A small image embedding model, trained from scratch.
Model: 3.25M parameters, patch size [8, 8], layers 8.
Training: batches of 256, held-out accuracy 100%.
Data: trained on microscope photos of single blood and bone marrow cells, 37.6 epochs.
Rows from block 5, named by matrix and row number. Rows with one number belong to one attention dimension. Each number is 128 + 24 x the weight over its row's rms, rounded and kept within 0 to 255. All counts start at 0. Numbers have three digits each. After the name is the row's rms in percent of the matrix's.
# v: attention value (model.blocks.5.attn.v.weight, 192x192), inputs 0-191
# proj: attention output (model.blocks.5.attn.proj.weight, 192x192, transposed), outputs 0-191
v.101 120:154137120122135175159180134110099144092144123156112128129108147124138149131116109122091117128121101115127169146126142174146088137132115170131131104117100148080113111151098156182147113148128165135083159128099157124112134160143146139163142164104146137183085156167145115125086140100156115132158185150087142109147112117107145094132091170110138162097095125107163120159132127143107121126094150086117109180133134115168115138173144112115165130133128126137100105148116088139135115127123117086124122108064136127089154144152144124146103116132124119149150133173118134114147137129101093122
v.102 096:115111116096108129087131143082138118104135099108130080115149121108171099122147102090132101134137137151126142132097091100116106121122142151110122107123147142177168132104112101114145087124184087117130131106153165145126141086144151154115106073102146155155150110122153114141164093115154141117117109179115125117096178160123111173063122115133130130165120100175183089130124145153126126109128127141099149115123138113099131150141114115163110134126125073119139094116146124117136103125151099186134137159115109088100126119081089124127081134124141136144106144130140121142158137115157135092
v.103 108:099102107142086157085101154111084124128111107162119094115132094139151092159111141161118147150116125139138148128169093105102115127116151146101109141133110087151157097151149150130085093097120089118146140143113117129109160114101116139141125092105126125111119160133156115106142133110126117131162109106093090158097123120142111145109126104130120139157133158099175127076110126116099117083169138137120167114141144109140131166105158133105099136117115101151147080088148130157105112187140122149113166091097129126140125137114130129145127106100116127094119094152167138189128138090178138068
v.104 105:133117133147131136119168118138117122167119129129095126118142084132138145128101086118119146087155130122106189082180071131128147123120146117125119080114134101129097162136107100104188096144134105112124070125120118124105160107121141067098127161119125133140178110142119098111135176091084139114097140162108126164138138141117146143123147144150110154141150126137100148168123103138136122112123132131106123113105136117122141094148096123109178133129138126173112159136078144076131135119108132108114164074113165131141113127133103145092077112136182140126112152111118129154140164127168131101
v.105 111:127121131150111122102167073122176150126133140104143128120111154154117106128165183092145096095116171114150145119151163149126142121187090131111146169089136152155135119145194088106140132132140103143124172126117144150144138128132139168100127156145101097128146100114133130151128112116113114137143123108113113153119159085130115166143163133093115148140160149130088116200141118154085102144144128143106125072112165106155154144126122134127090118138107176137104125108144108138107111104160163137124104171137117087109141114092118123124112147154152100156165096118122116134126097166110148141
v.106 104:125191128136117143092127152185162103147148113118076122176149144128149133120122110106102125125176142126093085134109140140095124107092102155117115099168105100150143161141098115129138162099134155164136136086122094151125163168141116138167142152109178102114133125144150108118136097157115139134148191131137138122115139155115130142166101126092150165135126137097129113127154104141150188160122100127136129145158147127140147116093099137160137171140114147128126178128146133162104115107132132047130165156097144094135109133098121124117115115147095147150125139130133118122073133156124130129
v.107 106:127143137130131151161075154127109124134110154130120122147126085124110125112117164128152120135162134112138095131153143125110126145121123171126144160146144137126116108175137139106118173139133135183143141149088112097141151138120114084138151180098111091076143143113116123113122144121167140145158167127124100122106113147136074097147107139093166109108105096120156159091158115140105158115101148113177124183119094148112132124175088144086112137113058109127136187100110147135142073165079150157142096104132120149125114140167127130113131146114127115116107114168131129132120139125121134086
v.108 107:136163135113129118122124154110108134143164118096122129159112116112090146142058146150176166128095138096161097123126124111116122124133127115143109116096087101125125138144176118111092104136128103096139105095158126159122120109127130112116103151177098151104110097114051095133128136097116135132100115150141124162154119129122143104107169136127098130147116108110117155116110168118114141085122130152100125117076103098129146119099112110102163083107141164149091137116117119112121142108127148152142158118127102099102168098137150129164119096126125090121132110073173109180139166102116070114
v.109 100:136140108111138122159115075137137095120146100169107115117098104159145162111102133128148103105156125154135151108133133156106117124085129125119135119134099098115103163158097139171213143144138127154125133139116105095086149176093125112111137144091103123130099125129121108100112153120126114121158163115126090168160139126117177129129095131138138178122122133138112166162119111138130122134162155117115129094124118140147143095185178120090160136154121140138146106150146143128117165152131161041111108105103131106090121121116143115138092145123135138153100155120178132126099168121162145130
v.110 101:140137144135100077146156155096125165134109126143047153131145132109134186138140116181140124130154146126132138120106099096148111122149152121136060096126123109137130110093143145135157127132113122093121124110075113131096142077105123120122136119149121121133134142144127119178152138119136117092144154120103118127102107123097137125105153116088117179124118126100118139068138125149135098111129128124130116078094139117111095134098103159127146149159166131144088082081113102115105134129129094076132165149111122112166110113074129096168154118124144099101099151108133134116139150073135111128
v.111 108:133110152118165151128122139086167126115102111120159117104173152111128072138162126150122130105130096169068116160152127143096134139132091137125143150131109113130151137149127108098155179110155163082096106143090156149107119136141081116131126139154114106145115167130138115132139162104153130139145134137116131150118150116140092125115116127094122157142119092082085124148117108113116117148123088118110108149088172091132114109120129136130098173160142138131155127145164136073141097152179153100133152130123112148137103082137123142085116177139101152145134168117121142110177170169153111134
v.112 104:139093141136149125130127127113129125098115132137089134167139129150162123112112141163142138111114142127189163088161111122119118151132129066163135160118125133143165118150143146112095167143102078118077098140163135117092091132129135172152123150152135119125109131106090083154154111100106115111071101142103129083132138128147137170102149108120072145141099168151131160142151096136114148106174132143140141178117105184136149138147185134157122165133103102170129124139123118152111143147127111119126161133144096175121115119122139147141117142110095102130156172121140127099132090101136131146
v.113 100:143193150133112149129178117140116131110167105149114123104148141159109099180130136103139125150104127108144177105107130145128112126172165146122118098080124100117127155119128118165106102128126105148149120127109112151097114159117145129125122164115095096155118091128116154149099149110156128142140128166113100140182150121112120165132131165140105160126122095098127080191149100164121129180101154132137155085139098122112142090148130082112137128113120189159106075136107116131171094125169138110115121134110149111125131118158122097118152132138121125153122145122116136139109156144169070121
v.114 097:143113139082157161106102075111105108125115105109127116126132136145121117076109113100134095133148145140156146122104152149086144115106128132166134142130139132137137153106121146148174094082137157131177113156151089116101182162140114083113135087104135130095106115121149126118135133147152119158137176127156130122135154154140130158174119134137120149165132160115164155149121180135144144115139126130164149100108091143124103132146127129109152158134158173107130123161193133104085129135114145101138139095140196087122110100111162093133079149105101144124119111126153134093115142151093105108
v.115 101:138135141144139118118175120170166143119106161147109121157151135142117123108119140129116108148120153147132158147118104148106152106105122139111127086124173153120095151120118077104192150129098076111120118178120154130109109112145113152134109117133197132103125126139150106152145141135147128165140157171119103172120177110140081149106117124153147173127135089156160159157133124136176107172119122127119101126204150126138168130127132142132120137137146138147155113110080115125153126133137106147121106148151135130133173099123164130127118143128185098157181167148113103106134127158101131112
v.116 098:143137146159126122150107127157121131140141163111176122157111158127097150163146108123172135138120116118110097169094125092082122133155135144109129109113110063121174104132122110088136148119157159116164138121149149128160136133132113107128125098134091137102120088123140189136137092115116126125189166114130102096152090138116135159151129116108146133087156083128157148098139159142154107140087112120165133144117111114125095155104120121140145140108126137159113130128148109148131144092112157147163145149134142122106115090084080059134167099143132120126123140130139161135134200120085133105
v.117 107:112101133105173131127136105140160119147140081062146134115142144123075112099094101155135114141137118120117127152124174145138129136136129100131116168151168107184147115095092129098165102127149121157131099137137181116121127115121139150083090119148112103199126090133138180107133115177111118131165112141174121137119162096114133149145128140140143116082116121111133108146093164148121123129160112117124132126096147100129108122123113142110129136153115136132142157129183132118147112147137131196124137163081114115121145167117134128132116125121129120165115085105197142171117130134165144134
v.118 096:133110123106109137103114153101147102110134134138115101115158096091156118129121136126123137094159133148135144150141112136145123131124127165148090115144076105126138126119140143137113145134132116085069115144084104102115118103130128109105130108094133144148121140105092113116152134125124143131151105101080142144106147104168127119094095079143139144173162145140113100104135148119138128097152114183148120132140126143123127128104195161129105110192134105179144107146080087127162105129148170130138152146150155146134138130129139179130135152080153132136102158123099103066168145070158157159
v.119 105:144168105128137135164165148101141168104161148167099134128115103177151137113139111197134140143142122098092168137095123129145148142116119082116091116129123115135134132112115171167160108121157101098153118123115080088121166122120145106106114123112115163099106140099120112146132169075137122134100170104163111115132156138086117114094137110176107135119112134104159148066122144149131143125145140103097133103126085148132130128123158124127175105131139179136140111130121135134127166122120094170148140102096134131123145100152167120138148122110161151082115167136125136146094168109115096101
v.120 117:107159116173096138121171151073157158160159132143097120166116125117127148144139155153106108136096109126132140154118074137176142134152164144133112161107093077142134130116146137136093125158140133093127116123161117120161161118098151162126160115116132161155103112131095131115120126123128159113158135119140126123107171102157139142071125101122128129120130109129168075104095120137077109123173159137117133139140177128163177141082150157110124087134098126108112109134106121113097139160147135132152141143089126137114145163116096137120189135147170135134100141146126148138116107151112136187
v.121 088:152111117107116075072105111131109096113163099170126084109126104143140148147109136134170141125140126140142100152117149152115115118131118100144140113173174121133089152147119169154076145136126109094103106134093125101146137117151131111090164109124183122151114118092123109142152148150121110112130118124170098125110130150156105117084130173093134105128144142116124158111110049140136140127128128119173109169106114169157136083123172098111163100146167120136151153133137104120140131113120115149158112133139109154143091140150176113154115160105129112154114135119144160115064108146137118129
v.122 097:105132115091177139127129136109154145142126138144086098141143111161119048117161124150133122175129108118129130163129147166136123161148136184092123176118123164193147164138101117151151135116139156122155155155130134139110127120129085116139134111126162162134146134137131125144150110112156147142150146130158137107138114096110135110152166081111100123160134134132093109143138132098136121177089123107121164128069101119092097096156138130174153130104129168126148121141181116123141108145148119144123121144101145077146139165156141101145158147135146133080146147118107130156143138116179110163
v.123 103:140150092128120139101062137140149099149104159129154138087128060145159092143118151118126146086127141132129142138123137118107148107136102126125071124133169126122127124139168137108125092117126119119137109137087105127129138134121158152107110159116118110050150129114129114110127110145179149128135151129155124130099121147128098093156133144174159138170139088152153146063130108080128110111150122125107102162127144138084155133096131125128108104146122105151163171087117106098157078136086121144134124107137120113090091114120121134117123123091123161092086163151094145137144100144159115115
v.124 103:106146133180128094115111116118151100126140144139162113107145142131132117182102155128135150149155168144122084124139115140158096168176187173162131106132125108145153180101144131142112133162195141078123110101135141162155138102107103159118128099162151100136123129154120133144153115116113127103132136148206117142103151115164134125112139149108146108139119114126145113155086168164149092119131139111145149123189148152117153154098136114151123107125132109157096108148107141158107107114147116104117154144150159087108123123126084147121144130093116140152123121110089104088120119137103113157
v.125 113:125134083154102128126181117161166111149128154118099130158131140160144139107096127176134142135118125107185100125148106152131168170117164138105140132139086113141151129155138135141083124130105094131129105125122096143132125112111128118131141158152114157122186121150155119104159179127100144140182121089141107094115102119123154102086129140093131179129114125145117147123149079095140121141101092108092148144125154134121148130094162174121128159108081131121176144168075108112089138153128139145125119150112145170168156164114102120133166133121139132127130185143150148148128143131140121156
v.126 107:084091161159118140097124122110109075126115129120142112157153149127124098083117136080139108124133150164161155130130110131127133122146102094142160167140100112124185100085104147145142158143156101142118101136162133119137172100117150128140122085110157121130081097111177132131126134105112133154147132150141134114107163105170087120133082160115145107116132132146154102158154108124095133168092129138170087140129099117127119130147105098159118111139166072108135126103150118154104137145104177121121151106185135157096097098150101134102097150097116100144144123152131136104141134166108130145
v.127 125:104138128116107148129129108129153113187083098114115110124163090182113093130115095118130124128148136108100156101138122150079109142124116143135135085133106081147134145124126131137166118127141114149148120118143123177137136127126156154137122127115128113127153116177117146102141142113132148180093149113166140163117148125117111128128127128148133154160113114087133136163133112131142133166182130116099154067120164135136151105104160147119120178108136142092148139155139136102131134133158152088133149112098147074139128146137160129102082124109145145108180151092185129139130178118192148079
v.128 094:100104104136145133172146136135119095121132098160083134171112146124093098110105155132116174144102108124177132139135161122174124130162154138147133162119144127116114085160089150159099088122107155189108124136147136078142135140124103115116148138130083131108114085135138183159128164154147132147151127128147113148125115160087134141108111117100136158113152136085077143149125148165144122087136118143124129122195133094092163147125092111126132130132114154128107110126102087105153141146128146132130116142136111173137103122132092108135138102068119083140094159129098162114125127097127106146
v.129 098:137107159144160138108127094113143139183094103132122144118138173137158083126090128100091092150102109153096115109170129182138092141121142154089144073094135141089130087140135141167113148167103142137105175130136104126160124148113100113141138128165130121113142126150120113162157150149140117174110081136099143162134132130093125126122127121101181128113122082114083126176159135153103137106142120146142121108125115145131139099158143126110121137104135103097141136119094102120129094172137130127141113177122164126133131117113086105135121102131110113171173102149180106158120123146137129080
v.130 096:153126126132144151111119131135124104150122150137114132165124207091104147135087139137150117156133167087118122126148142111131087095148147130134149067139162140119149130176130101154122152157152121087094146166129136121121131092147092108155118150118122076147113090108167103164203118136113181169150110121115140128123120123171106119151106133123139155141159163144166117156141104149117136097111143124132129167140141061147116126145124122131153133110158101126111118108133091163096114158126133132152111100163121158161104104153154139129140101159115113139125134113138104166085145103154113107
v.131 091:132134164138114129127160161159074130147120161121108130098142154122166088129098155086156111098122121057117120113125132145163093123121095132134080161121148106107124143137117107122133159139112163137137166134115120107137116090121128152114108092084099132106147128171137133109117129162117155117164108089120157177148159143118165093104147112135148101140120122133127165086143102135140102113174110111140131152171144111115115120152140116171109130144121156135133123144116172164139085128112165102166123122119148142142192164142103146145111119145142079147111160147095109177156136113099151153
v.132 109:141136147119113123132066138130160146129157109117099082145064137102111120122138149152118099135124149162096123149193146107127127097104124129090121109163143102156138161110147138114141215141123101128146129090147117122086144159123135171129099125150113155134110134154126128121099104126096146124118083110164108149194137116134129122103128090120072091118157140134113134174148175094106119152162119114152090095141110127126164164132109124112097131110109142128146084131167150133135137123112137116148147123138093169127137143094085123106135129131152091138113088131119144112101132165124112124
v.133 100:128162146142151146123144109165152120118123143131134078124139105112110112095147165135190137166157113110142122124118097144108138149118129094130166149112126157163118082077092109169173113127126117119071094129165108124111131104164106120135128053116168109144151152083109159104135131093136115102146159091147116103131153115119088114135116156123123106162158149131073096144115114139101133142129130126138121119120129133108122129160139151114115147134140105147129139120119121136141142112175136168142110168189148144140132114114094127141108106120150167123122154154117134172110165141068177104
v.134 097:117125130119144143156152115139075093096155120112132137136149149105138117099093163113107094110169146141172073125120103136158103164122113131153119146128139138111182137136116115107141062112100136141139157144093092130099111105120154128114118111091179104150166126089185104141163158140104125116141156114086130140103145147102107106142110134150160168129088124137167126114183089158137137128091125138091112123120168094144079121122091136115128132147121119111148124143139121127130098131107118084119139091166124127087159145110145156097131130153109120089090121150132144145130132158104083140
v.135 096:130133154140105160127081136113126116142146123128131134136112128125134126084099126142151147132124126146179143130130160118120142105138119117095153092117138118099091110096143142159133146151104146154098114139191150101155114098125138167136132084101132145139081120155169156120145138127144149148167122148117126154166125103122115135092115110139153129115142164146105100155128141105142121089208106160137119166105133141106157162162107124171124125144142111172173085099115129103144167132117153111140157179159163156124131121101099124097089125142176115146139125176088140127086123093117146169
v.136 107:127131107115100105129148106122142108150122122172107140144099109144148118156098103118146132105146122119127151116050176141133147131146148125114153133157114070109099122125118173116167096146148130156182127122161114146110110129140137127125132083107146096129178110163127158085140137125112135155132145143171149078143079092105150105123125077132117159097110104124166113088110126067147130093129129148147130163118137115178101096089139123102144152141153167145108102121111127079131138121113118115129151155106071114131116148148134145153094095124150122145134137087121133115137126137104124079
proj.101 114:138126121122121135141125151110086129126159148069156134150147162130117140125149143137112113136115126072119182147122145072142084105136152099144141168145125105124146146115099133093084075133120085131168123154122153136114156132135127144146135130141127128135196128146131131111148109111116130133096162129118133136122115123085119126123126136136128097148138070136117118112107090106100123128111096126128119111187134136114118148157117140154077143122113126150166117181071120141121093133153192122137152132194123107170134129122117143156109157139134156105137156086124068112131137140104081099
proj.102 102:148109166162130147081131145154067130139118143145124153114112115117140129122138136129070173147123102132117139114087141157185138147136154137165100125134135091135163134144144136173144142092106170109137168123137070151147112156116131128171101168143142139137180079119126097129110143122090137143163061142123115156132112156099123137116122151124113179136122149107076119136149166150142145145127105139155111132179111149118158138113169143134123124163177111115107130121137140107118130082143126136127174100109143162142133136117118144125125153150125123143132141112150139130106127117179191111
proj.103 097:120139079108145144108093134082151186140119098171105155114099140129144115126098097160095135127109130129112156142067090134142130137109138221147108138091105126126139106121135136141094156131117161133087170092105126107140111166118123107129129102117109146088137157129098127138168137149084115133110115121113145154169116132113174117079135135116093093142150120131132121151119146140117125144145124123167124179122104113114105063146104119132081149097084084123113121144098144145151150108095116137125146092105123123140103136108098109178160133134133161143147131124138125120147132136150128100
proj.104 103:150138146126142147118127132179148147085167155138127123082118120154125130124129103124121130157147132127092160127120122191082098125141174104115108094129132119138107153148149150110141097128112148141094111141144121137117128138112151134127109077110090061108151107103120127104154133077156124151156100109160118154194107123128091163125139131117093124109083116071107090123102185128139128150111146116181122120104109150123108106144167103130140132121160124157134177130177128115096115130146157102161111103138148123137164138099127101134098163147105135139134163092162160104118120132109135137
proj.105 105:158096092118138141078145105139131146174136147144090118095095083117141119174090139137130145149115128178140164180132124132146126123130167117152120092132113134110118148136141101133130129124135117139154122104069140108145130165136103074163088154145126084129178132112136130133110125106159091143143103104102148136115081123140166134118143121133096120128116114162161141058174123169114119136179111165142132127133113110119134148105119107106152121133136143105136127129052089136119134128134163111141107142126161123139170152126150127094122108123125142174132119146124121075159121116149168163
proj.106 100:115086118114125137140113131117172124104118158122135129079137095169131140128133144128153118169163111081126142128164141132117119141164159138131124125162119157158134145116115123133122077092122095198105137153176150098158133122143129149120114129171074134166189123127114144115063100130092145116143133111140163131129090084146136129145165154150128120122089111122149155109130069142147134103168138154091128127151113110134076143166137141108094122115133132160107143141147133148111102149125165161110140132110108085112142159150174111109138130152111112111159123127148117124128115149117103069
proj.107 104:167145108111111136109130118121122124146114148147096130105151109120144102103141096155151103210120157144129122119132109172132144118159145118101128054103114121151131141100145141130145161121163113100108167138114154112124106062119088169099098104110137139087113155125113116141154099160097101137125115092126140137161150105127181114097140093115149078113108161174101115132106139150067134124127135126114142147158125111176143136151115143126112131133097116123152084154132146139160142149113112069160117089135113146168118135147155138150132125105146140134167097112143162135134116150095121112
proj.108 107:160145100131128121132134133093168138105131125134136122134119159147145117168128096108166114085111112156119106122108122170093144123131119142134129086123137154123114145125171106118125142125113167125128123145127161144108120133088093110094128092094144138112083099097126101135132127104163121128148098126104093099117157149167125152155144159106101135111159141120131148148118174145152112144137147112143118089073113145115172116149140122147139133129121132138117108144184149113120112126144071126131082087167113180172173141179108111135155110125132156137131131137092146087171060133161136186
proj.109 094:129129135141127140112099087170130107115144200104130100122135128130108148094058143130126145152187148098098159133144131143121122149129124129100154091154097142131105169130106153130140097141113134144111099168108138094103106115115128116172122109135126086124138125116132155166115130117111119102146124111135131104092131100176145129169137138093129124117127132123142122116131140117173091146161116126102104183111150128143087160159129175077085168087099116151164125171090112127105123132128173156144148134127122086161172133112146096128115107160108144103125155146143093108120111099101125149
proj.110 102:149133102161182124126116110134172154118158132154144104151086131144157132101148133143131198105173142101147134143126137117079115135073173121133113132144163108131105113137154188154114188154099118160090103157136127131146145116115121074104118096142131104117121119130131109163118130117152156138121089115166118147107124161116130148150120159118105098134153096119121135162146181124174128115100096133139122107126136155115139137145165172150103131106153107143116168151111111123142120100117095137119112088071134135088129117116150098104155123158131149102129173152109113135134145163136168127
proj.111 096:111099104126121120137117140152151112134130118134117100098147115133162149111118151156101091140190140138137144114163146136137153133102151120121150084131135128141160120149158099126097099112101137104165096098161137155138120117142123147087119168134106109158106115090089145129154154141138127146203146107144122142091143137133127083154100159088145078149112120126152147071134093113151121104087105095143120146128112084121076160127168114148119106130127081122110114117125115158144133156133128157131142139167095135104102132109106126150112106138094126107195157120156144122126107121166097187
proj.112 101:125089157133130133163108144114099169115104114129135116105078165151113075188100124122140158098139153138135144118125152085120147176155096123140154091140180146145137144127140162137152147161130140111137158122104121112127101158133171106134152119183137110120124116102154158145105119131170098138069106112170114164107113134085119122127131100111082125139171133089141126118139120131121119133061148094144106146098086086115135146133110197137108124143173148106149143115189116114109133132118147118114103131106115138144119117142111121133154134138134112135116137154100122152107154122154111168
proj.113 107:084115145118132150117140133152125155128115114121117135155140143134105175165125135102129109153138072131120142124132104158132148085115109135126128140129110106096118174149125101159140120114150114140111113132056173154125090102158134104174123117135106093134153102129119125128106127089108107100143100156135135127137153123131110127111136104127123116101148097139130106108150112121142110136134114119135125136209125155165124131095162099142176159173149114111155118132042128155109121150165149104140143141167140150190137115089081120081134111120125142145141147178148086092109106164129135122
proj.114 115:134139126133136121126097062150116125097137153096104114150163078145143111100142144174111134128125130082143136122150142140188126167140111142140130136153145132137141144153151152132070082146128135166129115119133132104111134127128115128103133129080066149135146151140129128185095138088114142098120128091167151120132128099159101107141131141164131115147157170102145127113145156128157142115158118142096127112112129132123104159119104203104097140141123128107161116110078110140129117091096199163118147165101137122138084143128130105142111164122133146107112118172147124128125121094111094094
proj.115 099:145114139136129165106112145144087141105145126171103108104134143131176163128103158063109157172149111141152158138141165167144138159137195077148145142132106119157125163139105118150114069154136100137095083112171084121122144156128124154141112104185148120125144127152138139129131126132159143130143155147131097126128146106077126124115141109158097129119084137121108123128148146148136155126133110117148125118179107154096087146111149146124101131170194148143113128154108090136089135133129104063144160149117142124145118134136161110110113111111127137114143140150152095131117107141138153154
proj.116 097:060157109104141142142147105119126139122159107080098187194131079132164121092152130117146145135122094156139104160149152150136153117107125155131126181127126125118123120098148118151137220104137122126110129140205130134115140125144141156090102139105138136132122116134120089135113132080118160131123107103127130137118101154137139121125118137152106154111166131111137133136137115113146146141173092169065129108178149186147117122108111144097175131152120148132141128126087154132136146146150142110143129085107109153104147144101139125103142143119147113128152111115142123097135094117117118101
proj.117 103:130129120103114171125158140128140145126139162150121150126112078136166138119106135153134128167120110155137136135125081163145063069142113093160108099132109108108142165110127121155133118166147111098197108118112135096154127094129098108138132165116133153129101118112082121139127150142127106100148091110148106139132132122146113116117166123100150120116121126114133054150120152132151104107147140136157150143036163144136112117130159153130078096134150112139150136111095130133100110137132157143133126138086115148133139139095129121069142132151111118092128154123181125143123107103074115124
proj.118 093:110134147136160136139128163192067106109100129154142138082121181105138124096101120117108166128157141099134106112138184155124132152118139175114121141143158155142108112128111167087177150144140126095122093151098091134139136123120156069172159140148142114122151135114128123080128147158129206167135106118113121090079120168118176122141140118086130122153132141114098142127149135131131125127082127114151131130130122125111100130154143130110119133135171110159111138090143106132091153118111123152131111130077135118107132141136149129178132114117114136115141113159161115169147163107156126135
proj.119 110:117127124124127137129138099095121151084127111110156102169123100108150132110153123123160178108122130094135146121120127109093120116104108122120120175091154086121115120164133155128079182178113179140114127117153103124092129118137139112099155093109161167113082117138111103164124146132159132078149101114190109149121135135149115137121116134120115131110151122138108147160132153120150111133096097100123123114118157138147136148115089137136150153103132088129144092145133145121191104131115124100113152085161110101166126083102091131149152118116136107106140074160076109116138109168124112175
proj.120 106:122129094102119094128147161132131112134134167129145138093072170132120092152098132093127114144097100173127152187099140115120105155111114153159133145106112118074136121144093127123133154124136140117089116109156123116122123099135134095153152121121175131125164131143130166106157110156173103162151105134123132106119122182138126125124130146149119127127126087112083125116099153131079114130149144125171135089131133144115101125146113077152085110086154152136107122147162141109121151121132097169118144138146128088153179119093130138140169121146129096128134108116062095153146143167142177143
proj.121 088:112101133133123138108127101134098101115130127156119126104185114106140155122120147174084135111132118105121130132141093139111151157169118127148137065117117133140123146110168154117181103124136086093089150109127106098136081142124151075137132103126182118133077123126115137100157100126179111136149116110103125124155180129146179106111123090124118164112137148089068099094115143167139135135141144115127142140139146113110097144143116120113169143141122078129148093064140137160109139145082110088147118106132138120130141140101114118101160125107130088118112104120129156158162099112126157129
proj.122 101:094151156128098122101142120103115104098142157169122119118137070122134220123125144149116136145123100175140177113108126132159154171111109132145145157142106136112158105108127113127097128174159168131154102151114121135162121149119166152123142150094196147141129115107108138133144167135101094091149096111136129107129125141108089121117137136090111114115089142139185146090160145151139145155133141131120132147111126129152108139161130147139075099119133136120132134118108125136100108144157102128125134159151146093141077124108124180170130122155108146112165124094139147095106145099124093160
proj.123 113:199127143098090113126149125172133160131118092128108149120158112149164152124146139171148090147156113124115129106119126173165155170153140150117094106143117084132131093124131185114153145095127122174082103127101110113120100144138103136127116119103125122126119120084119117098130124187127104162150101115089144131119118116148154144099107124120150151109130132147122125150126092075100130130134074092160194136128136129130111139100135117121123137145078103086129083099154140121114108150120093116113131101114144133164094120168137133159110125118111110131115130120075169136108156156127164131
proj.124 105:126112114128155118107131164143123114155183062128131178155136135128106088157108149129123105120137123162106095132166099153115147144120119132104126145127131094120100157124145131123101178131114150126089139123097095136144131131112155100132119147096101153111149098155134145120085124146143153119142143137126124103127125155172135124153124129106162108127139097172106180082103154140126090080141089129147134117236120145104114154136131136141161122115107070081132131113112151093171113078111112147125116163129138103111137159114145142121128155117135124105116137148144131116161082132118100130
proj.125 101:093130126096128123128195140151155108124151136148080101078100131121117129102139145076158143099166120141165132121159107112092133157096131095124150172099136147153125097135096163116153134121132117146089142109158105140135121118154128142155149113147152090118105132130152156093192106143111135140132138130139121136114116134135139116132101150156144098102127122097093139146151130109080146147076163079157107111114115108125115171134150145141097122106182115129140139131198138129128142150109120116118094137094128117134133140106112117138176148130156135092138138121150178084071166113144149150
proj.126 097:077145144130091149137102162146130136121151105147127127134125141105112092133149162142132145133122124147117133132132134126176105123173131141134122074133146106143152094166166124078112117079126092121141121107147089145103123112114126148121163148146113146135133107148123136153116106120128115092107100104095132153171105163121133121093098128145083146174113157115111093091151090106106101141093163112125135124191149087122095150090150128092163157109136088119156161118150119149139162125122112171136143125157110157152125157087137120131110120128136172169102093136143146187116153113148107084
proj.127 115:120106124148144135100149152135136103106130153118130146104149142163153158119084113111121125119136117119151150141162132136183114145155134162103126138149104113152097153151129107147111131125128158157144119139154158135150119179116129107132140096151091132155110124106124132124161147090106152096149082143178096148099155129143092132169132186114157133121118148127112136107143114135172099143163099093104139169165084135115128111129132173110101117139144132186131151112153136110119124121114173160101171096124115087101147128066094147151079138128095142145115154137179133107129120109140150188
proj.128 108:129141146101136123123128133058130157090159144164130204111093143102139116149131153114116106094106116100146139146153127058108125104144141103135125132146132109134134149140122092116103080127131146126143120152077134124135150111132136110145150142162114117119126134131140119108165120077148118050133145142231166125135138146105168112117130132133140135118135130113138136156128158137146155103131132121133133154061115138152144171099138083148143121103098108124133120124160133109128172149121139083123130176134134128152178121122130110146126144100138144137103132137113090142112145156163161113
proj.129 094:137149091146115132134131167105158107154102130109105158142142123111115126079142139100127105093112132147165134107119146055133148134134140164129111127137164115122119146110108076113121112100124144141134122137112109155095111135109143080170108144134102076173117145093130142144151126183173131114112092134085141112128086106159143126100101114100118167109148135145145108109135085140149154141126161126127104151173118118127077139144053133119166130138136145143122144107158109154173117117097163092117139149103125065096118106103115132131119158117144089133126113115107118140130145120174166136
proj.130 097:149121138164127136102161098124176125117078145116119177100129121081090136141162150138111113080145116137138118157152137158107122145075121136124130153156133130176124072119114072145155127165112084124101147168117091121120118110147145126114107126129139145121088153142117132114101126156163163107111128108150105131125135128196144179126111126125107149073141138150113125055153156118117127134076136131116113087113132130171117121147101104135128124109143133148085113114113088139133133111141119144139101137109135152126137099113120144092152136149164138094155099122190120144166104108140125140
proj.131 103:103119116122095143133104101144112158142087124160129166123075096146143147152112126130100121131157129123112149193135100103122138102079145128121093132199113163126115132128093111160120123105106097133129115141105115134140133129165133140113133143111107129131181119124118118124100145148168136091118151126139113147143123156185142143118152160160154110123155094087131152076087150063101116130105108123128134101168137126116107122110093081102157109133142147130109139130131135118148137136100156149116112124166132076095123134091124179143145142155179167149110148143145136116143125185098144102
proj.132 113:130127142118148124184144129111123120190108154167149144101130067133140130110161118119108155132100134133106139139125089152161147134174080131116140116107125115087139143140129162115136108115122131164099106095153153157187092132144137105130126151145102138100139129147109118151140091124143127123135186158152111121126143152111119112133103108157117125127115145117137111116111072102163100120119122124121144125040151148117134052115120106139144119114098165141129104128107128126149135148148158111108188092115122109200136128135094140081115134125122155108131140127091145134126110132150128075
proj.133 112:103103093103099146121117119160128141099158149140110140128113152133121117136137169177111095089116132118112152102090110171140108157094150118142137108147127120112111075126156147136124084139136135119139139131129113158094150136126132152122107106175174094083109120129141114116112091166175173136121118086163114126125121119070173118103142090117137125103133080133124139129132131142155142181127168129139135195163112131114136104154085105141113158125110093106128130091144127158153132136127087163096093141095120159123172119081154107122136133131125094126130135142133127117155097127106175166
proj.134 096:100123096145125126107104101200139113050149156144125113135103112145141123134097097110175121145118133098132118137144144100087146064135138140129139170133125111130136100132086116129142109095100145121142152141113151129107131114102113142119075112153106083139087168127114142136126139149152129139130107118125132136160114125078098141134130138119163105106120140133109141115105146137121148138039187127135133153163126120164088145090106181122103136120141147150085150159166135159096142107140141178114115164117125166110137155128174114101127113142125122141119128132120156143130158143137154096
proj.135 096:146117101149085138143159120131130148181150147150127179097116158131087172098152153116103109103126117125123138178128112081173127123120117173126095108132140120128113119107118113146140113094121118133126135142141122144147109139149128110144138178130139102127137133121127122109114137145215122116125125128121133088144157146124173129137149145165155125114202128119165097111139113143188136112137121112112134162055111153175123117123099142146182142083080140143103100153157127152124112109128153112128109121112158146123140122112120123136167137116156153132122147120124129093139187186129141128
proj.136 122:148152112124130123099117110057091131164147138104140071088163120156126124159127159138113132169135108103133136159115134110091155163152133100093130142100125155140124118115144133115156165153151145124117093136144151096136125111166137133132106147087176161145147116097101149110127136078096091150130112098115128112140132188108098114128138117116155128151136104106120137160097163146120142146230104119120134111118145146126140149158156151098095134133130101135135147145147123128131133151130057139141109160144121089124111136113109115140125109128119164111156123094089127131124097166092103151